{"dropout": 0.1, "kernel_size": 31, "mixing": "mixup", "residual_init": "none", "beta1": 0.9, "weight_decay": 0.1}
Rows from block 4, named by matrix and row number. Each number is 200 + 20 x the weight over its row's rms, rounded and kept within 0 to 999. All counts start at 0. After the name is the row's rms in percent of the matrix's.
# fc1: second MLP up (model.blocks.4.mlp.fc1.weight, 1536x384), inputs 0-191
fc1.79,097,215,218,186,216,199,211,238,198,221,191,202,193,166,175,236,202,177,182,204,168,208,194,201,186,207,202,228,199,214,193,183,210,231,225,232,195,157,212,208,203,214,150,187,239,197,193,183,188,212,182,159,195,228,186,210,234,196,193,183,237,186,170,211,161,192,170,195,200,176,171,191,163,193,203,192,221,178,151,162,216,199,191,194,182,180,209,211,208,198,220,179,213,189,205,207,184,197,222,204,202,189,212,197,204,214,201,210,200,183,204,158,165,189,157,205,192,187,243,224,154,189,189,200,222,204,236,199,196,190,193,217,212,213,184,211,187,171,214,185,181,200,197,211,184,192,209,243,219,213,218,187,189,218,207,195,210,185,212,219,186,183,198,230,204,184,215,194,175,201,197,213,196,195,190,232,209,186,191,216,222,225,236,180,168,198,202,187,186,178,194,163,195
fc1.80,104,197,194,213,202,203,190,235,214,204,168,212,178,196,186,221,203,176,182,186,212,215,188,221,188,194,191,224,208,201,186,220,218,196,229,188,232,183,200,201,198,217,197,181,225,222,186,153,193,177,198,191,201,211,203,177,230,219,242,168,211,165,201,207,187,234,196,184,184,205,190,188,199,219,229,209,185,228,198,194,193,220,212,224,181,205,189,193,217,167,224,200,208,197,181,190,203,199,192,188,204,156,175,201,190,212,200,200,152,197,180,199,219,176,182,250,179,192,233,182,189,206,208,179,198,181,213,209,202,188,208,191,205,181,204,209,230,216,214,189,180,205,181,210,205,207,201,186,218,219,187,185,219,234,224,197,204,183,174,194,205,210,166,195,222,212,206,206,211,182,211,163,187,193,149,207,184,204,195,181,223,218,200,181,193,202,202,197,196,221,228,191,220
fc1.81,101,211,203,213,186,218,194,225,216,213,184,225,201,237,161,216,199,145,185,214,177,204,199,201,211,239,199,234,179,206,225,193,173,187,197,196,210,208,201,185,199,220,187,188,218,226,209,210,181,227,177,176,212,214,205,199,207,211,206,175,195,179,178,223,171,192,185,192,168,204,200,228,190,188,222,199,208,225,181,192,226,175,165,176,208,183,173,209,214,174,214,182,232,223,164,200,150,190,223,212,221,205,206,189,188,195,221,171,158,202,201,209,185,185,178,240,198,184,242,232,181,204,197,199,210,233,228,185,208,211,182,207,180,165,218,202,206,203,187,215,180,195,207,213,198,226,210,226,185,180,147,181,184,194,186,204,223,205,211,192,206,174,168,212,199,225,215,156,179,207,227,207,180,201,172,197,207,200,184,219,196,209,224,229,227,222,195,192,207,188,181,193,216
fc1.82,101,191,211,235,223,184,207,193,227,217,177,179,198,175,198,224,215,185,188,217,188,219,187,171,205,203,213,227,176,191,211,212,173,226,224,213,188,174,201,225,188,209,196,196,252,219,207,187,190,183,176,203,211,209,218,214,207,208,236,196,186,180,212,167,194,202,205,196,182,221,202,194,190,187,218,190,153,235,198,184,200,200,179,182,210,222,180,207,207,184,252,215,253,185,173,201,196,191,233,219,206,211,190,203,177,216,205,168,194,166,199,215,221,190,215,250,195,207,223,200,159,201,184,208,182,183,228,192,196,163,172,222,189,188,185,189,214,187,216,204,165,186,200,241,169,217,205,242,202,230,209,214,176,205,215,176,227,215,206,181,212,204,198,179,222,226,206,183,182,247,208,218,236,226,192,219,181,190,171,237,235,189,192,165,189,140,196,201,198,208,200,177,194
fc1.83,098,210,214,199,183,186,197,217,228,207,189,213,177,218,178,216,209,186,174,193,188,201,233,241,205,229,198,227,214,200,203,196,213,199,207,204,206,178,225,206,212,227,196,204,218,201,204,188,184,171,188,210,200,231,194,173,190,204,192,198,213,201,202,180,167,215,203,198,185,204,244,212,195,229,210,195,171,211,168,181,175,209,197,224,188,192,194,203,183,176,231,210,250,205,174,199,172,223,205,199,215,180,205,199,204,219,197,178,174,187,214,167,199,188,219,215,197,186,230,176,168,208,195,219,233,197,244,204,198,187,186,211,196,203,190,204,221,194,176,207,161,198,235,224,199,191,224,175,218,198,173,176,185,225,184,183,230,174,193,199,187,178,171,216,204,182,197,221,145,217,163,229,194,199,162,201,189,199,186,215,204,207,190,188,207,172,207,198,192,179,236,158,190
fc1.84,100,191,185,216,207,205,226,237,209,197,214,175,193,205,168,242,206,166,197,197,193,215,185,215,200,197,238,192,195,203,208,199,210,197,206,188,220,216,191,215,196,225,188,224,262,234,197,200,175,203,184,212,209,205,199,215,178,208,209,187,184,171,204,198,175,226,204,216,191,181,201,203,213,201,201,194,194,186,206,169,216,224,165,221,152,199,234,190,210,181,217,194,204,188,174,237,178,214,215,185,185,200,167,188,173,223,215,223,185,165,212,215,206,210,215,208,213,212,225,216,182,194,179,216,231,239,239,215,197,231,189,204,206,197,199,193,230,236,222,183,192,170,176,249,212,191,234,225,190,265,212,199,205,233,209,209,215,191,219,223,194,203,207,208,214,190,206,185,171,206,198,203,196,193,215,213,196,177,197,218,218,236,192,180,189,207,207,207,188,184,233,179,178
fc1.85,105,161,211,169,202,196,232,202,173,225,205,233,176,227,213,242,190,159,194,210,200,224,219,186,168,220,204,233,200,204,203,186,229,211,201,188,200,186,237,213,209,207,208,180,236,233,176,180,199,223,192,177,229,206,218,212,213,174,212,161,178,213,200,203,187,209,199,189,191,179,232,210,195,214,232,199,206,212,185,207,259,197,173,202,203,207,208,212,220,201,205,160,230,218,188,244,183,249,220,232,212,169,182,189,165,180,209,185,193,166,162,219,203,214,225,227,210,194,241,213,177,183,197,214,222,221,243,182,188,175,183,216,178,203,202,219,220,205,210,190,209,226,181,204,193,222,194,213,198,211,177,194,193,215,199,185,241,208,206,205,217,192,157,207,179,184,205,181,205,154,204,202,179,218,184,202,197,214,193,186,233,202,254,169,210,215,216,194,235,178,219,157,219
fc1.86,105,204,186,243,182,197,228,205,190,217,214,207,200,197,175,212,200,156,191,177,194,192,220,205,212,205,208,236,211,209,205,212,196,222,229,207,211,190,214,183,237,241,213,187,195,203,207,189,169,185,172,196,191,177,191,184,182,178,200,214,186,166,195,188,190,209,229,227,155,227,225,232,162,192,203,182,183,251,199,153,200,208,201,234,180,182,202,217,198,198,219,215,195,227,186,222,180,200,249,210,169,202,220,208,180,227,191,205,189,197,178,174,214,175,204,234,196,198,213,203,190,202,195,208,202,177,238,179,164,222,218,222,214,187,189,224,209,188,240,203,184,194,199,194,215,208,211,181,206,221,188,216,195,207,181,184,210,168,199,231,210,201,180,211,209,227,212,170,196,218,220,251,199,229,179,220,192,170,192,184,216,245,225,195,194,186,234,192,208,204,179,164,197
fc1.87,099,220,194,204,189,188,222,232,184,224,163,192,176,213,190,243,194,181,196,195,169,193,181,176,212,225,200,247,191,214,209,206,206,177,212,210,207,183,215,160,206,220,191,193,218,206,222,197,169,183,189,194,200,230,210,188,180,197,207,200,210,158,197,178,202,213,212,191,195,176,214,226,222,185,206,178,207,188,175,191,222,215,173,174,201,180,219,218,187,218,208,194,269,211,164,230,159,205,205,178,221,168,206,186,199,219,224,194,187,154,178,205,175,190,190,239,196,193,221,198,176,185,192,165,213,193,206,181,213,230,213,220,226,179,170,205,226,173,185,192,190,186,209,203,231,238,205,221,207,224,191,194,196,197,191,218,228,204,202,191,194,183,182,201,203,196,205,181,191,182,228,210,180,192,161,232,218,207,176,211,224,241,223,204,169,194,227,179,227,167,249,164,209
fc1.88,100,199,233,213,191,219,191,205,214,202,162,193,187,222,186,224,239,176,219,204,170,209,217,202,201,201,192,194,207,195,224,212,190,203,188,178,197,176,215,202,209,198,218,210,223,224,173,169,211,201,188,159,196,200,210,211,203,237,220,186,157,196,189,194,196,207,200,200,190,164,231,191,189,228,213,178,199,202,201,187,194,200,176,199,206,211,237,211,197,193,218,189,239,225,193,239,185,225,244,202,231,211,187,239,182,205,202,177,193,229,201,193,176,189,194,225,182,188,193,189,206,196,232,188,213,202,205,202,194,173,222,207,192,197,228,221,199,205,202,187,184,218,206,235,182,194,188,197,209,256,205,185,181,225,205,214,198,187,180,207,175,196,207,191,198,198,197,211,181,205,192,202,193,190,221,227,183,210,209,215,172,198,181,161,205,198,211,233,227,213,221,184,185
fc1.89,100,190,176,232,216,204,216,225,201,201,203,222,209,210,149,260,168,177,197,224,193,179,209,227,185,204,214,217,217,203,196,190,212,207,214,224,212,183,212,200,209,204,190,229,210,221,173,207,189,169,216,177,202,185,178,185,206,199,207,203,166,173,208,221,191,215,177,173,216,191,205,194,203,220,174,176,217,196,191,163,212,218,200,177,204,214,207,203,213,200,212,166,242,172,165,189,163,221,195,200,209,197,215,190,189,210,201,203,187,214,177,210,180,181,208,223,237,203,228,212,209,222,184,196,201,211,247,222,212,193,188,226,181,185,207,198,233,205,190,194,183,209,219,269,187,198,185,192,200,222,209,209,193,214,226,206,222,164,175,234,226,167,209,228,201,212,215,200,176,216,180,196,212,191,175,216,195,190,179,197,224,187,196,171,196,225,210,200,187,178,220,177,172
fc1.90,101,189,202,187,187,230,210,218,204,201,191,196,169,199,204,234,175,143,177,204,191,202,201,184,231,248,207,206,172,224,206,209,168,209,224,199,207,173,195,186,195,204,199,200,215,211,183,188,218,198,196,206,225,211,162,186,167,201,201,195,203,181,228,220,200,207,205,197,218,197,186,196,188,202,179,193,216,207,175,198,217,218,163,210,235,174,212,217,155,208,236,185,218,180,190,228,212,209,213,214,201,185,204,202,177,181,216,188,174,220,218,215,160,171,212,232,209,172,239,198,168,196,187,202,194,217,227,207,205,232,189,229,194,208,211,219,186,207,200,226,204,183,194,203,223,212,214,206,204,228,219,181,187,218,191,239,215,209,205,206,190,189,197,192,220,207,227,157,174,203,199,226,203,195,188,203,210,173,217,233,219,198,183,229,185,164,204,191,205,159,215,227,203
fc1.91,097,206,212,225,188,234,193,215,201,213,180,188,169,185,188,233,204,149,165,218,218,213,191,203,213,243,212,212,201,203,209,216,213,197,171,198,194,171,236,180,219,220,181,214,201,254,164,201,180,200,182,172,190,242,209,206,203,229,225,211,160,158,207,221,168,186,207,211,178,208,218,241,226,163,188,189,206,216,214,198,209,232,173,224,179,207,224,211,217,192,185,203,228,204,200,214,191,239,236,197,215,185,203,201,191,223,192,220,193,182,180,216,208,186,215,244,216,209,246,184,211,194,191,205,205,199,203,189,211,205,218,202,192,201,159,208,221,173,220,192,168,177,197,197,181,200,171,232,204,214,224,236,187,209,214,202,199,218,206,209,222,200,194,230,193,197,238,208,214,189,196,204,177,195,185,242,169,189,213,229,193,226,235,211,213,139,202,192,189,211,215,162,184
fc1.92,100,216,239,232,219,199,179,184,176,230,182,188,211,171,192,225,218,170,190,237,166,200,198,213,210,218,226,230,193,243,207,213,224,186,223,217,205,208,187,181,230,199,180,199,213,229,186,203,201,194,211,200,202,225,204,204,232,200,186,211,209,162,212,199,214,235,202,200,212,199,205,180,162,189,206,214,208,195,183,199,204,208,167,204,206,202,192,207,203,191,218,216,224,212,175,201,207,220,243,212,198,179,192,214,188,195,210,202,171,208,178,188,181,211,213,211,196,200,224,180,215,172,199,201,207,190,241,225,185,154,190,235,173,194,221,198,229,197,186,195,165,178,223,209,218,224,229,215,195,196,221,201,206,215,230,198,231,207,201,179,212,200,201,223,232,188,196,214,197,206,232,194,195,218,190,234,190,206,209,233,223,228,231,192,177,165,216,236,161,168,234,182,210
fc1.93,101,188,191,203,202,200,233,191,202,181,181,254,177,216,182,222,166,154,173,207,194,211,195,195,199,210,170,220,225,209,201,222,213,194,208,153,211,203,202,150,198,188,212,225,217,225,208,214,196,201,238,183,206,246,192,232,199,224,185,198,226,199,207,202,226,205,213,205,194,185,219,243,197,197,199,202,215,184,210,165,233,215,173,182,193,173,237,160,193,168,225,198,247,209,192,237,188,214,261,197,214,181,182,208,186,202,201,183,182,219,203,193,201,174,188,240,176,196,217,221,171,202,222,196,209,212,229,202,196,197,224,204,175,169,204,190,216,214,196,195,168,212,194,217,193,210,207,240,202,214,207,208,200,208,195,207,229,182,216,235,199,200,183,193,255,219,197,200,154,219,186,201,216,220,191,166,189,174,197,199,225,240,214,208,189,190,181,235,184,175,224,176,171
fc1.94,102,190,216,171,195,194,196,217,182,209,210,184,203,192,195,197,199,169,227,207,202,191,211,178,192,206,177,263,169,211,197,227,213,200,201,207,225,228,234,172,201,222,220,228,198,224,199,202,184,212,195,188,194,224,194,187,201,205,174,174,204,184,204,195,189,215,179,202,212,218,208,203,186,208,187,188,185,194,170,189,210,199,126,212,207,179,214,202,220,156,235,168,250,199,211,236,160,182,233,188,212,184,176,191,153,213,239,218,196,196,218,189,173,205,201,233,193,181,190,207,204,225,191,232,189,206,220,177,204,219,218,201,188,208,190,213,231,207,221,198,197,190,203,191,175,216,215,218,223,193,175,174,178,195,212,193,230,203,212,180,211,185,177,216,219,188,203,196,158,206,184,240,188,207,198,206,215,193,192,199,225,168,179,209,206,181,220,193,206,208,226,193,208
fc1.95,101,214,251,230,178,207,240,209,195,214,209,183,208,197,167,218,218,184,200,218,208,235,217,175,209,241,215,232,188,233,227,216,181,192,249,215,221,173,194,208,180,207,217,190,227,216,208,199,166,213,216,182,209,212,224,207,182,198,213,184,192,178,219,192,212,181,205,186,217,204,210,183,195,187,182,201,216,220,192,196,225,252,175,217,178,213,216,203,205,186,217,193,201,207,173,189,166,238,240,227,226,179,157,172,193,223,201,182,199,209,197,215,195,199,171,199,202,219,212,217,177,198,199,221,200,201,191,210,195,189,194,198,202,204,195,178,222,191,192,194,176,172,200,249,204,179,183,201,199,237,197,167,174,251,213,206,236,200,197,187,182,207,195,218,223,169,205,174,199,210,190,233,199,203,215,234,190,189,211,181,202,196,224,169,171,181,170,181,184,191,232,175,206
fc1.96,099,202,197,216,174,217,178,220,232,227,178,207,174,201,149,238,161,193,207,191,211,209,210,203,213,212,191,216,211,209,213,198,202,229,222,179,213,195,219,200,213,229,200,224,225,228,176,178,166,215,188,208,219,191,223,185,200,217,208,186,190,204,182,169,206,179,185,196,164,202,229,192,164,166,193,217,172,175,211,162,187,188,183,198,204,211,206,200,218,196,183,211,232,193,194,204,177,207,231,205,205,177,222,189,171,236,208,194,181,188,193,193,173,233,208,239,236,198,229,187,176,181,196,212,189,186,225,192,170,205,188,202,178,200,199,204,189,209,213,212,152,189,197,205,193,187,227,197,179,204,197,205,212,243,220,197,223,187,182,186,164,186,186,210,215,187,200,168,205,199,215,218,193,200,201,228,213,213,210,203,218,205,214,210,163,146,228,161,189,216,213,191,206
fc1.97,102,216,239,226,215,215,185,230,216,230,193,210,186,198,163,210,187,175,185,227,181,208,175,214,201,231,203,236,192,222,209,185,215,186,187,181,213,185,190,229,207,208,192,206,218,246,205,193,190,219,183,175,205,210,207,193,202,216,215,181,172,181,206,213,217,234,167,203,192,203,177,189,148,236,205,182,180,171,223,152,209,195,159,233,169,192,220,205,218,178,218,206,217,204,201,186,179,240,218,169,216,166,197,191,203,221,203,172,142,191,225,217,184,212,190,225,201,166,209,239,208,165,191,213,188,175,200,182,202,184,199,218,175,173,195,225,218,200,224,204,153,191,196,209,235,189,190,238,225,232,190,196,201,199,200,206,207,215,202,192,200,173,207,204,222,205,210,173,167,174,199,226,164,205,192,215,220,193,188,239,238,235,205,208,186,173,195,193,196,189,191,190,197
fc1.98,097,232,204,216,177,212,188,234,226,227,163,193,190,193,173,234,192,171,196,237,198,203,222,229,202,199,212,229,207,209,238,239,226,179,195,213,195,185,194,210,224,208,159,212,192,199,195,237,201,193,204,198,227,262,187,169,194,229,256,178,175,186,193,221,194,209,201,203,172,208,214,197,197,226,162,233,186,189,163,180,207,231,198,220,191,198,223,210,243,198,219,211,245,209,165,237,156,190,226,206,196,187,173,208,190,203,210,194,178,178,212,178,190,182,213,268,215,194,198,220,163,182,176,197,220,214,214,195,184,222,211,226,181,190,212,213,238,167,209,196,176,218,211,193,186,196,202,213,224,197,202,202,196,219,203,194,207,172,213,203,186,204,182,171,240,198,220,210,189,210,199,222,181,184,189,218,203,190,180,180,220,227,216,183,190,188,222,216,198,212,215,179,210
fc1.99,097,163,184,229,185,181,208,234,202,219,181,195,186,185,193,212,232,183,214,214,200,211,160,230,174,226,209,242,199,195,221,183,199,201,217,215,173,177,201,168,230,216,179,220,224,244,224,213,208,166,218,213,200,215,178,202,199,177,258,218,227,174,204,210,216,185,185,235,193,199,196,218,156,221,207,199,188,185,191,189,214,176,174,199,221,217,204,176,196,181,237,202,249,181,170,215,178,194,234,205,204,193,178,222,187,200,206,202,180,188,222,205,196,204,193,213,197,215,196,218,214,188,194,206,213,216,238,219,164,166,207,208,195,177,190,214,220,202,204,200,193,216,225,207,189,182,200,236,232,226,199,222,178,201,203,174,208,204,219,187,184,189,185,193,226,184,201,162,162,229,210,227,210,214,176,197,156,198,195,195,231,181,220,178,177,166,207,195,199,164,227,183,217
fc1.100,102,187,212,239,169,175,211,201,229,215,185,194,185,163,174,212,218,187,195,219,191,228,199,195,225,211,211,242,196,183,207,192,187,216,200,220,207,156,209,175,199,228,193,189,223,216,181,198,196,201,219,210,204,220,186,196,186,230,241,194,203,178,206,200,190,192,181,192,192,189,176,215,188,216,214,207,183,190,194,168,242,218,193,210,210,202,205,219,178,168,239,184,221,174,186,214,204,188,224,205,192,189,200,186,208,191,210,161,215,200,203,189,204,173,228,232,197,188,244,182,205,189,186,203,224,172,237,230,184,202,221,198,167,184,195,211,222,181,208,231,195,214,192,210,235,228,216,223,168,240,219,206,187,193,205,195,212,193,206,196,182,168,176,193,236,206,198,186,184,183,205,240,188,198,162,213,200,199,202,224,228,214,202,186,188,229,194,211,175,190,224,162,197
fc1.101,101,214,182,205,164,167,179,229,186,209,188,209,198,211,168,233,226,161,174,216,188,199,219,172,181,227,207,218,200,194,231,216,187,197,210,203,217,167,192,199,201,209,176,196,203,197,170,183,198,169,195,196,188,184,200,214,177,212,212,211,193,204,241,216,198,203,181,189,193,212,195,197,189,221,175,191,183,217,170,181,208,195,201,216,212,202,219,247,195,194,214,197,242,225,174,199,193,254,221,213,192,185,199,202,213,190,222,201,189,202,188,227,165,215,184,221,216,197,182,198,209,201,231,217,204,206,196,185,198,178,225,201,194,170,189,203,226,194,189,188,179,180,205,220,182,205,191,202,221,228,201,207,186,188,176,231,231,195,195,207,200,169,202,197,223,229,201,196,195,250,232,242,225,228,176,215,190,200,179,206,210,215,218,170,194,222,182,191,201,168,242,177,195
fc1.102,104,188,182,238,190,218,203,214,227,207,196,226,174,216,170,217,197,169,167,215,191,209,191,169,206,227,197,217,200,205,191,207,203,182,214,209,179,187,212,210,227,209,209,222,253,206,175,228,192,193,192,195,193,219,183,191,205,197,217,194,185,176,214,219,198,188,169,186,194,163,194,195,217,219,225,202,182,214,212,196,217,232,175,231,180,206,196,238,216,164,235,214,227,222,197,204,151,228,208,213,220,189,234,184,183,201,217,209,196,217,180,222,155,185,185,214,199,204,214,225,177,197,217,200,218,222,222,223,208,195,192,217,193,176,200,211,254,195,171,211,173,213,202,214,219,240,220,203,217,213,211,180,181,238,205,194,216,208,177,199,203,171,208,199,214,198,210,188,207,257,217,215,207,221,185,209,183,170,213,219,222,192,215,195,214,210,215,201,188,194,201,182,206
fc1.103,102,200,205,210,177,202,204,247,196,254,180,219,190,201,175,202,161,173,179,211,186,198,214,216,210,217,222,249,186,229,204,210,192,219,193,206,237,168,209,170,201,228,214,215,247,212,159,197,168,212,212,169,228,220,201,213,187,205,210,189,202,165,169,211,206,213,175,193,210,226,162,214,204,200,186,164,187,181,204,198,232,190,158,211,203,178,203,200,177,200,222,191,228,217,192,238,180,183,203,226,208,202,218,189,203,213,188,199,173,190,191,223,219,208,199,225,185,167,193,226,208,184,180,204,204,195,225,170,227,202,201,227,206,202,218,194,210,198,238,233,199,205,209,206,180,225,195,232,176,229,199,179,159,213,198,225,195,185,223,209,225,197,190,199,247,173,183,174,158,212,217,184,177,215,169,213,200,189,217,228,236,187,210,214,193,197,181,217,207,204,193,171,212
fc1.104,099,191,185,205,154,182,208,203,224,205,182,200,172,196,182,245,203,171,180,209,181,212,188,186,205,196,204,219,213,174,196,192,205,206,208,152,194,151,210,214,163,189,200,194,241,256,202,185,184,184,199,178,175,217,204,170,204,191,239,165,200,187,224,199,200,224,201,213,194,196,183,177,233,226,190,202,191,200,181,182,220,205,200,214,188,199,235,233,209,185,250,205,220,206,207,211,210,201,198,183,201,202,193,219,163,222,172,210,205,190,184,222,198,190,217,260,209,174,205,197,197,190,207,195,222,207,202,183,177,208,204,213,190,170,176,220,197,222,209,192,186,210,232,214,226,207,188,199,197,242,208,194,194,210,184,219,214,228,200,186,164,187,222,204,228,186,178,184,182,206,211,210,197,210,211,210,200,240,177,200,215,223,180,200,210,188,216,196,172,187,212,174,181
fc1.105,100,208,189,214,191,182,214,217,188,209,216,226,194,193,178,260,181,149,195,195,169,205,197,207,194,199,230,217,180,184,210,200,203,219,211,232,179,176,155,198,229,224,187,217,216,210,215,204,175,239,196,178,213,206,200,183,178,185,243,220,199,163,175,190,184,192,181,210,201,191,203,203,202,200,200,209,182,197,174,200,214,199,189,198,201,195,216,187,212,174,217,176,277,209,191,234,148,189,253,216,208,207,179,214,205,225,196,204,151,201,187,195,206,228,231,237,200,196,223,215,179,221,198,201,196,192,240,233,194,209,184,215,186,186,178,212,225,172,199,162,216,166,224,228,174,209,203,197,182,189,174,221,193,199,175,178,208,208,206,173,208,197,192,201,203,198,222,204,187,199,182,217,190,191,187,210,204,174,189,202,183,214,250,209,195,176,197,191,236,225,222,187,197
fc1.106,103,193,210,222,206,193,195,256,235,202,188,236,182,203,178,234,175,167,200,179,206,191,196,191,192,215,179,239,195,192,205,229,217,219,198,211,209,151,203,187,220,185,183,191,229,210,191,192,183,192,202,150,220,212,168,173,191,215,210,175,194,169,176,223,172,214,193,182,206,206,177,211,182,193,241,223,190,188,181,187,205,205,191,170,198,237,203,215,208,236,211,183,223,225,159,245,171,213,196,223,176,205,216,181,193,190,173,210,179,205,194,210,199,207,207,225,207,175,224,216,225,158,184,212,207,165,221,197,213,189,217,197,165,206,166,220,207,212,225,190,178,171,179,191,189,193,194,225,203,225,169,197,181,219,217,195,210,193,201,183,188,165,173,211,205,188,211,178,174,234,209,218,225,208,168,189,184,215,191,179,232,166,227,219,185,183,201,193,190,185,197,151,188
fc1.107,100,187,169,209,171,175,233,225,217,200,189,180,204,221,207,214,207,190,201,240,195,220,211,169,204,203,206,246,169,206,207,207,222,197,228,175,249,184,215,203,195,159,166,213,201,247,196,202,165,208,187,175,215,212,194,199,217,202,210,219,209,201,186,193,176,215,212,189,206,174,207,189,194,175,205,231,204,183,192,168,234,230,191,201,213,167,214,225,200,173,232,187,239,185,188,225,175,206,242,231,186,170,203,190,218,220,201,183,222,211,223,189,187,193,228,212,181,212,237,211,178,193,206,243,183,175,220,178,223,177,210,203,184,174,186,215,216,212,202,223,176,214,194,233,202,208,161,220,265,232,194,192,209,202,195,205,225,205,185,204,187,174,211,226,237,205,197,170,178,180,201,229,219,214,180,192,210,193,194,228,211,213,222,210,189,208,213,205,194,188,243,153,203
fc1.108,093,181,207,194,200,219,217,244,202,177,182,215,201,177,180,214,172,153,193,233,204,206,187,179,233,194,212,209,194,202,192,197,197,200,211,229,202,184,233,195,214,225,187,175,233,244,179,158,195,195,219,178,211,200,176,199,214,217,188,183,193,206,201,198,186,194,167,190,195,211,199,207,181,200,185,214,210,173,199,167,233,216,179,209,217,185,205,207,184,219,205,225,220,178,176,212,156,207,229,205,205,200,185,197,182,177,208,216,208,162,173,191,196,195,214,232,223,181,193,185,180,185,195,217,193,202,206,185,194,175,175,200,171,193,163,187,227,196,215,214,174,188,193,184,192,212,223,195,206,198,206,157,200,196,177,190,195,191,194,165,225,173,218,179,235,203,214,175,187,225,214,180,185,166,189,226,199,195,194,214,208,226,186,200,191,217,196,204,204,202,205,175,219
fc1.109,100,234,214,225,196,188,214,214,195,216,187,188,238,166,175,235,207,174,173,210,190,210,190,215,159,226,238,235,210,187,222,192,191,215,218,208,196,168,200,192,206,206,222,194,187,238,193,200,188,192,219,174,213,205,212,191,208,207,188,167,192,200,223,209,176,206,179,206,215,192,225,190,170,207,221,178,212,208,228,220,203,192,157,213,187,208,235,231,197,206,211,170,212,195,188,207,175,194,223,199,216,165,198,215,195,204,205,188,216,205,189,201,190,202,203,235,174,179,251,190,204,208,167,206,198,206,232,196,174,181,198,214,197,177,221,217,227,193,189,199,171,212,233,210,216,212,196,210,242,231,217,192,199,189,210,218,200,194,180,203,229,203,185,208,222,184,197,180,192,224,207,225,223,199,218,224,169,187,193,224,200,213,204,150,201,215,193,188,227,188,232,166,207
fc1.110,108,224,187,227,202,208,192,250,218,190,160,221,181,224,167,227,175,163,195,196,203,189,194,209,176,185,198,234,203,216,178,214,178,199,227,196,221,178,211,179,195,204,214,211,205,206,190,192,190,205,202,190,256,212,185,195,182,203,194,194,180,216,200,196,193,206,190,201,203,214,207,207,191,220,215,197,190,180,197,209,220,221,188,194,225,226,227,260,188,192,194,182,258,214,177,181,188,209,220,212,211,216,221,168,194,183,197,196,185,215,187,233,200,213,201,215,188,186,235,160,192,200,198,210,213,190,230,191,166,213,213,216,206,198,198,195,192,213,215,187,180,175,203,257,190,213,202,220,210,237,215,203,201,234,198,223,231,209,161,205,224,209,217,168,239,154,201,207,179,219,198,221,176,210,172,223,157,174,188,200,212,188,233,210,228,184,191,198,199,204,247,203,209
fc1.111,098,221,224,189,213,194,185,224,213,202,171,208,203,188,192,251,207,182,189,219,199,210,196,183,153,186,198,245,209,199,211,187,213,195,228,175,172,168,223,196,183,223,198,198,252,197,192,193,174,172,199,181,199,213,193,222,182,243,157,172,176,191,217,213,202,208,182,206,197,172,188,227,154,228,214,190,201,183,180,179,235,189,170,202,198,191,187,207,200,200,206,198,245,216,176,222,220,225,218,229,202,208,191,177,221,211,192,202,160,219,197,239,161,215,192,235,207,180,218,190,179,205,212,224,241,203,197,190,184,198,214,194,185,167,166,193,218,205,215,187,155,210,201,219,237,186,208,204,201,221,213,189,200,226,201,211,208,175,195,208,213,183,202,182,217,189,200,213,188,202,214,222,195,202,224,219,180,180,203,199,195,186,177,203,228,178,185,206,187,220,195,197,217
fc1.112,102,235,204,225,191,228,180,221,186,204,199,194,185,183,146,220,190,188,215,218,196,217,176,184,198,215,185,227,170,176,196,214,211,184,251,186,190,158,204,193,199,212,189,203,226,208,198,232,179,180,193,167,197,198,203,190,194,208,207,199,223,174,210,184,200,205,186,199,191,225,189,215,204,196,226,193,179,211,214,153,176,206,169,211,194,182,189,174,165,220,217,180,223,241,178,191,205,227,228,195,203,204,204,173,200,185,201,209,178,199,186,198,179,197,198,251,193,210,211,188,205,210,165,197,192,210,220,216,191,206,190,202,213,218,186,194,215,214,205,196,181,214,198,218,217,209,205,198,214,195,195,190,195,235,177,176,196,184,179,232,196,203,198,196,210,216,189,202,165,167,167,208,204,204,187,209,187,206,186,209,166,179,224,209,216,204,188,197,229,209,225,174,213
fc1.113,101,223,200,216,174,222,208,223,192,205,179,188,167,194,160,197,186,174,172,213,182,217,190,189,234,209,219,233,185,200,220,164,224,215,207,180,201,180,189,215,214,200,183,171,241,216,199,207,207,201,188,178,196,244,214,176,190,221,201,223,208,190,202,217,206,230,176,176,188,189,200,195,172,160,224,189,168,233,185,192,202,238,156,211,212,204,206,222,179,183,195,186,219,210,185,240,160,230,204,206,250,222,196,207,196,199,225,187,182,177,232,189,204,180,188,199,210,207,233,208,181,212,193,196,201,191,233,181,206,211,204,226,210,171,218,208,196,192,199,177,182,188,224,200,204,236,204,229,215,220,180,196,172,217,203,196,206,176,213,221,234,206,189,203,204,197,186,148,172,206,205,184,200,237,170,223,180,229,206,197,182,209,206,200,192,160,193,222,201,182,222,170,194
fc1.114,100,197,202,229,189,220,186,217,222,211,197,210,204,191,186,218,155,156,176,232,188,211,193,197,226,210,187,215,176,185,198,230,195,212,195,225,208,192,203,179,209,196,195,204,217,207,199,183,207,190,177,174,205,219,184,195,216,212,184,190,229,171,219,208,213,211,205,199,189,197,216,221,156,242,231,219,191,152,177,136,211,231,185,185,204,200,191,204,192,189,225,226,237,223,229,218,194,211,215,213,212,194,195,205,184,203,205,192,196,203,209,176,179,195,231,216,196,182,170,200,170,184,186,199,219,192,230,194,208,213,207,229,194,173,210,199,188,179,196,189,211,198,248,229,197,213,234,169,182,225,192,219,189,186,205,177,191,205,209,189,193,174,220,214,207,185,227,189,216,209,194,235,172,225,202,211,205,200,210,203,238,205,200,176,173,154,221,203,221,169,215,195,167
fc1.115,101,218,248,222,181,200,169,200,212,207,178,236,192,191,138,228,167,156,204,220,218,215,212,202,230,244,190,255,226,181,195,201,199,217,192,202,214,178,214,187,228,214,207,209,204,229,196,202,194,218,171,145,214,183,188,170,206,215,199,194,182,190,174,240,203,218,202,189,157,191,193,230,198,191,205,197,187,205,182,183,205,233,189,188,222,195,192,197,209,179,230,210,230,237,167,204,184,206,229,187,217,221,199,212,203,215,176,174,179,186,184,201,220,228,209,216,188,201,232,216,175,175,188,239,214,205,229,197,195,195,196,242,157,198,176,240,206,202,201,192,163,187,208,201,208,190,198,222,245,194,186,178,196,198,237,174,178,196,177,192,192,214,221,218,220,195,215,161,198,224,192,180,202,219,172,232,204,198,236,207,212,182,205,190,163,183,204,193,195,177,218,167,227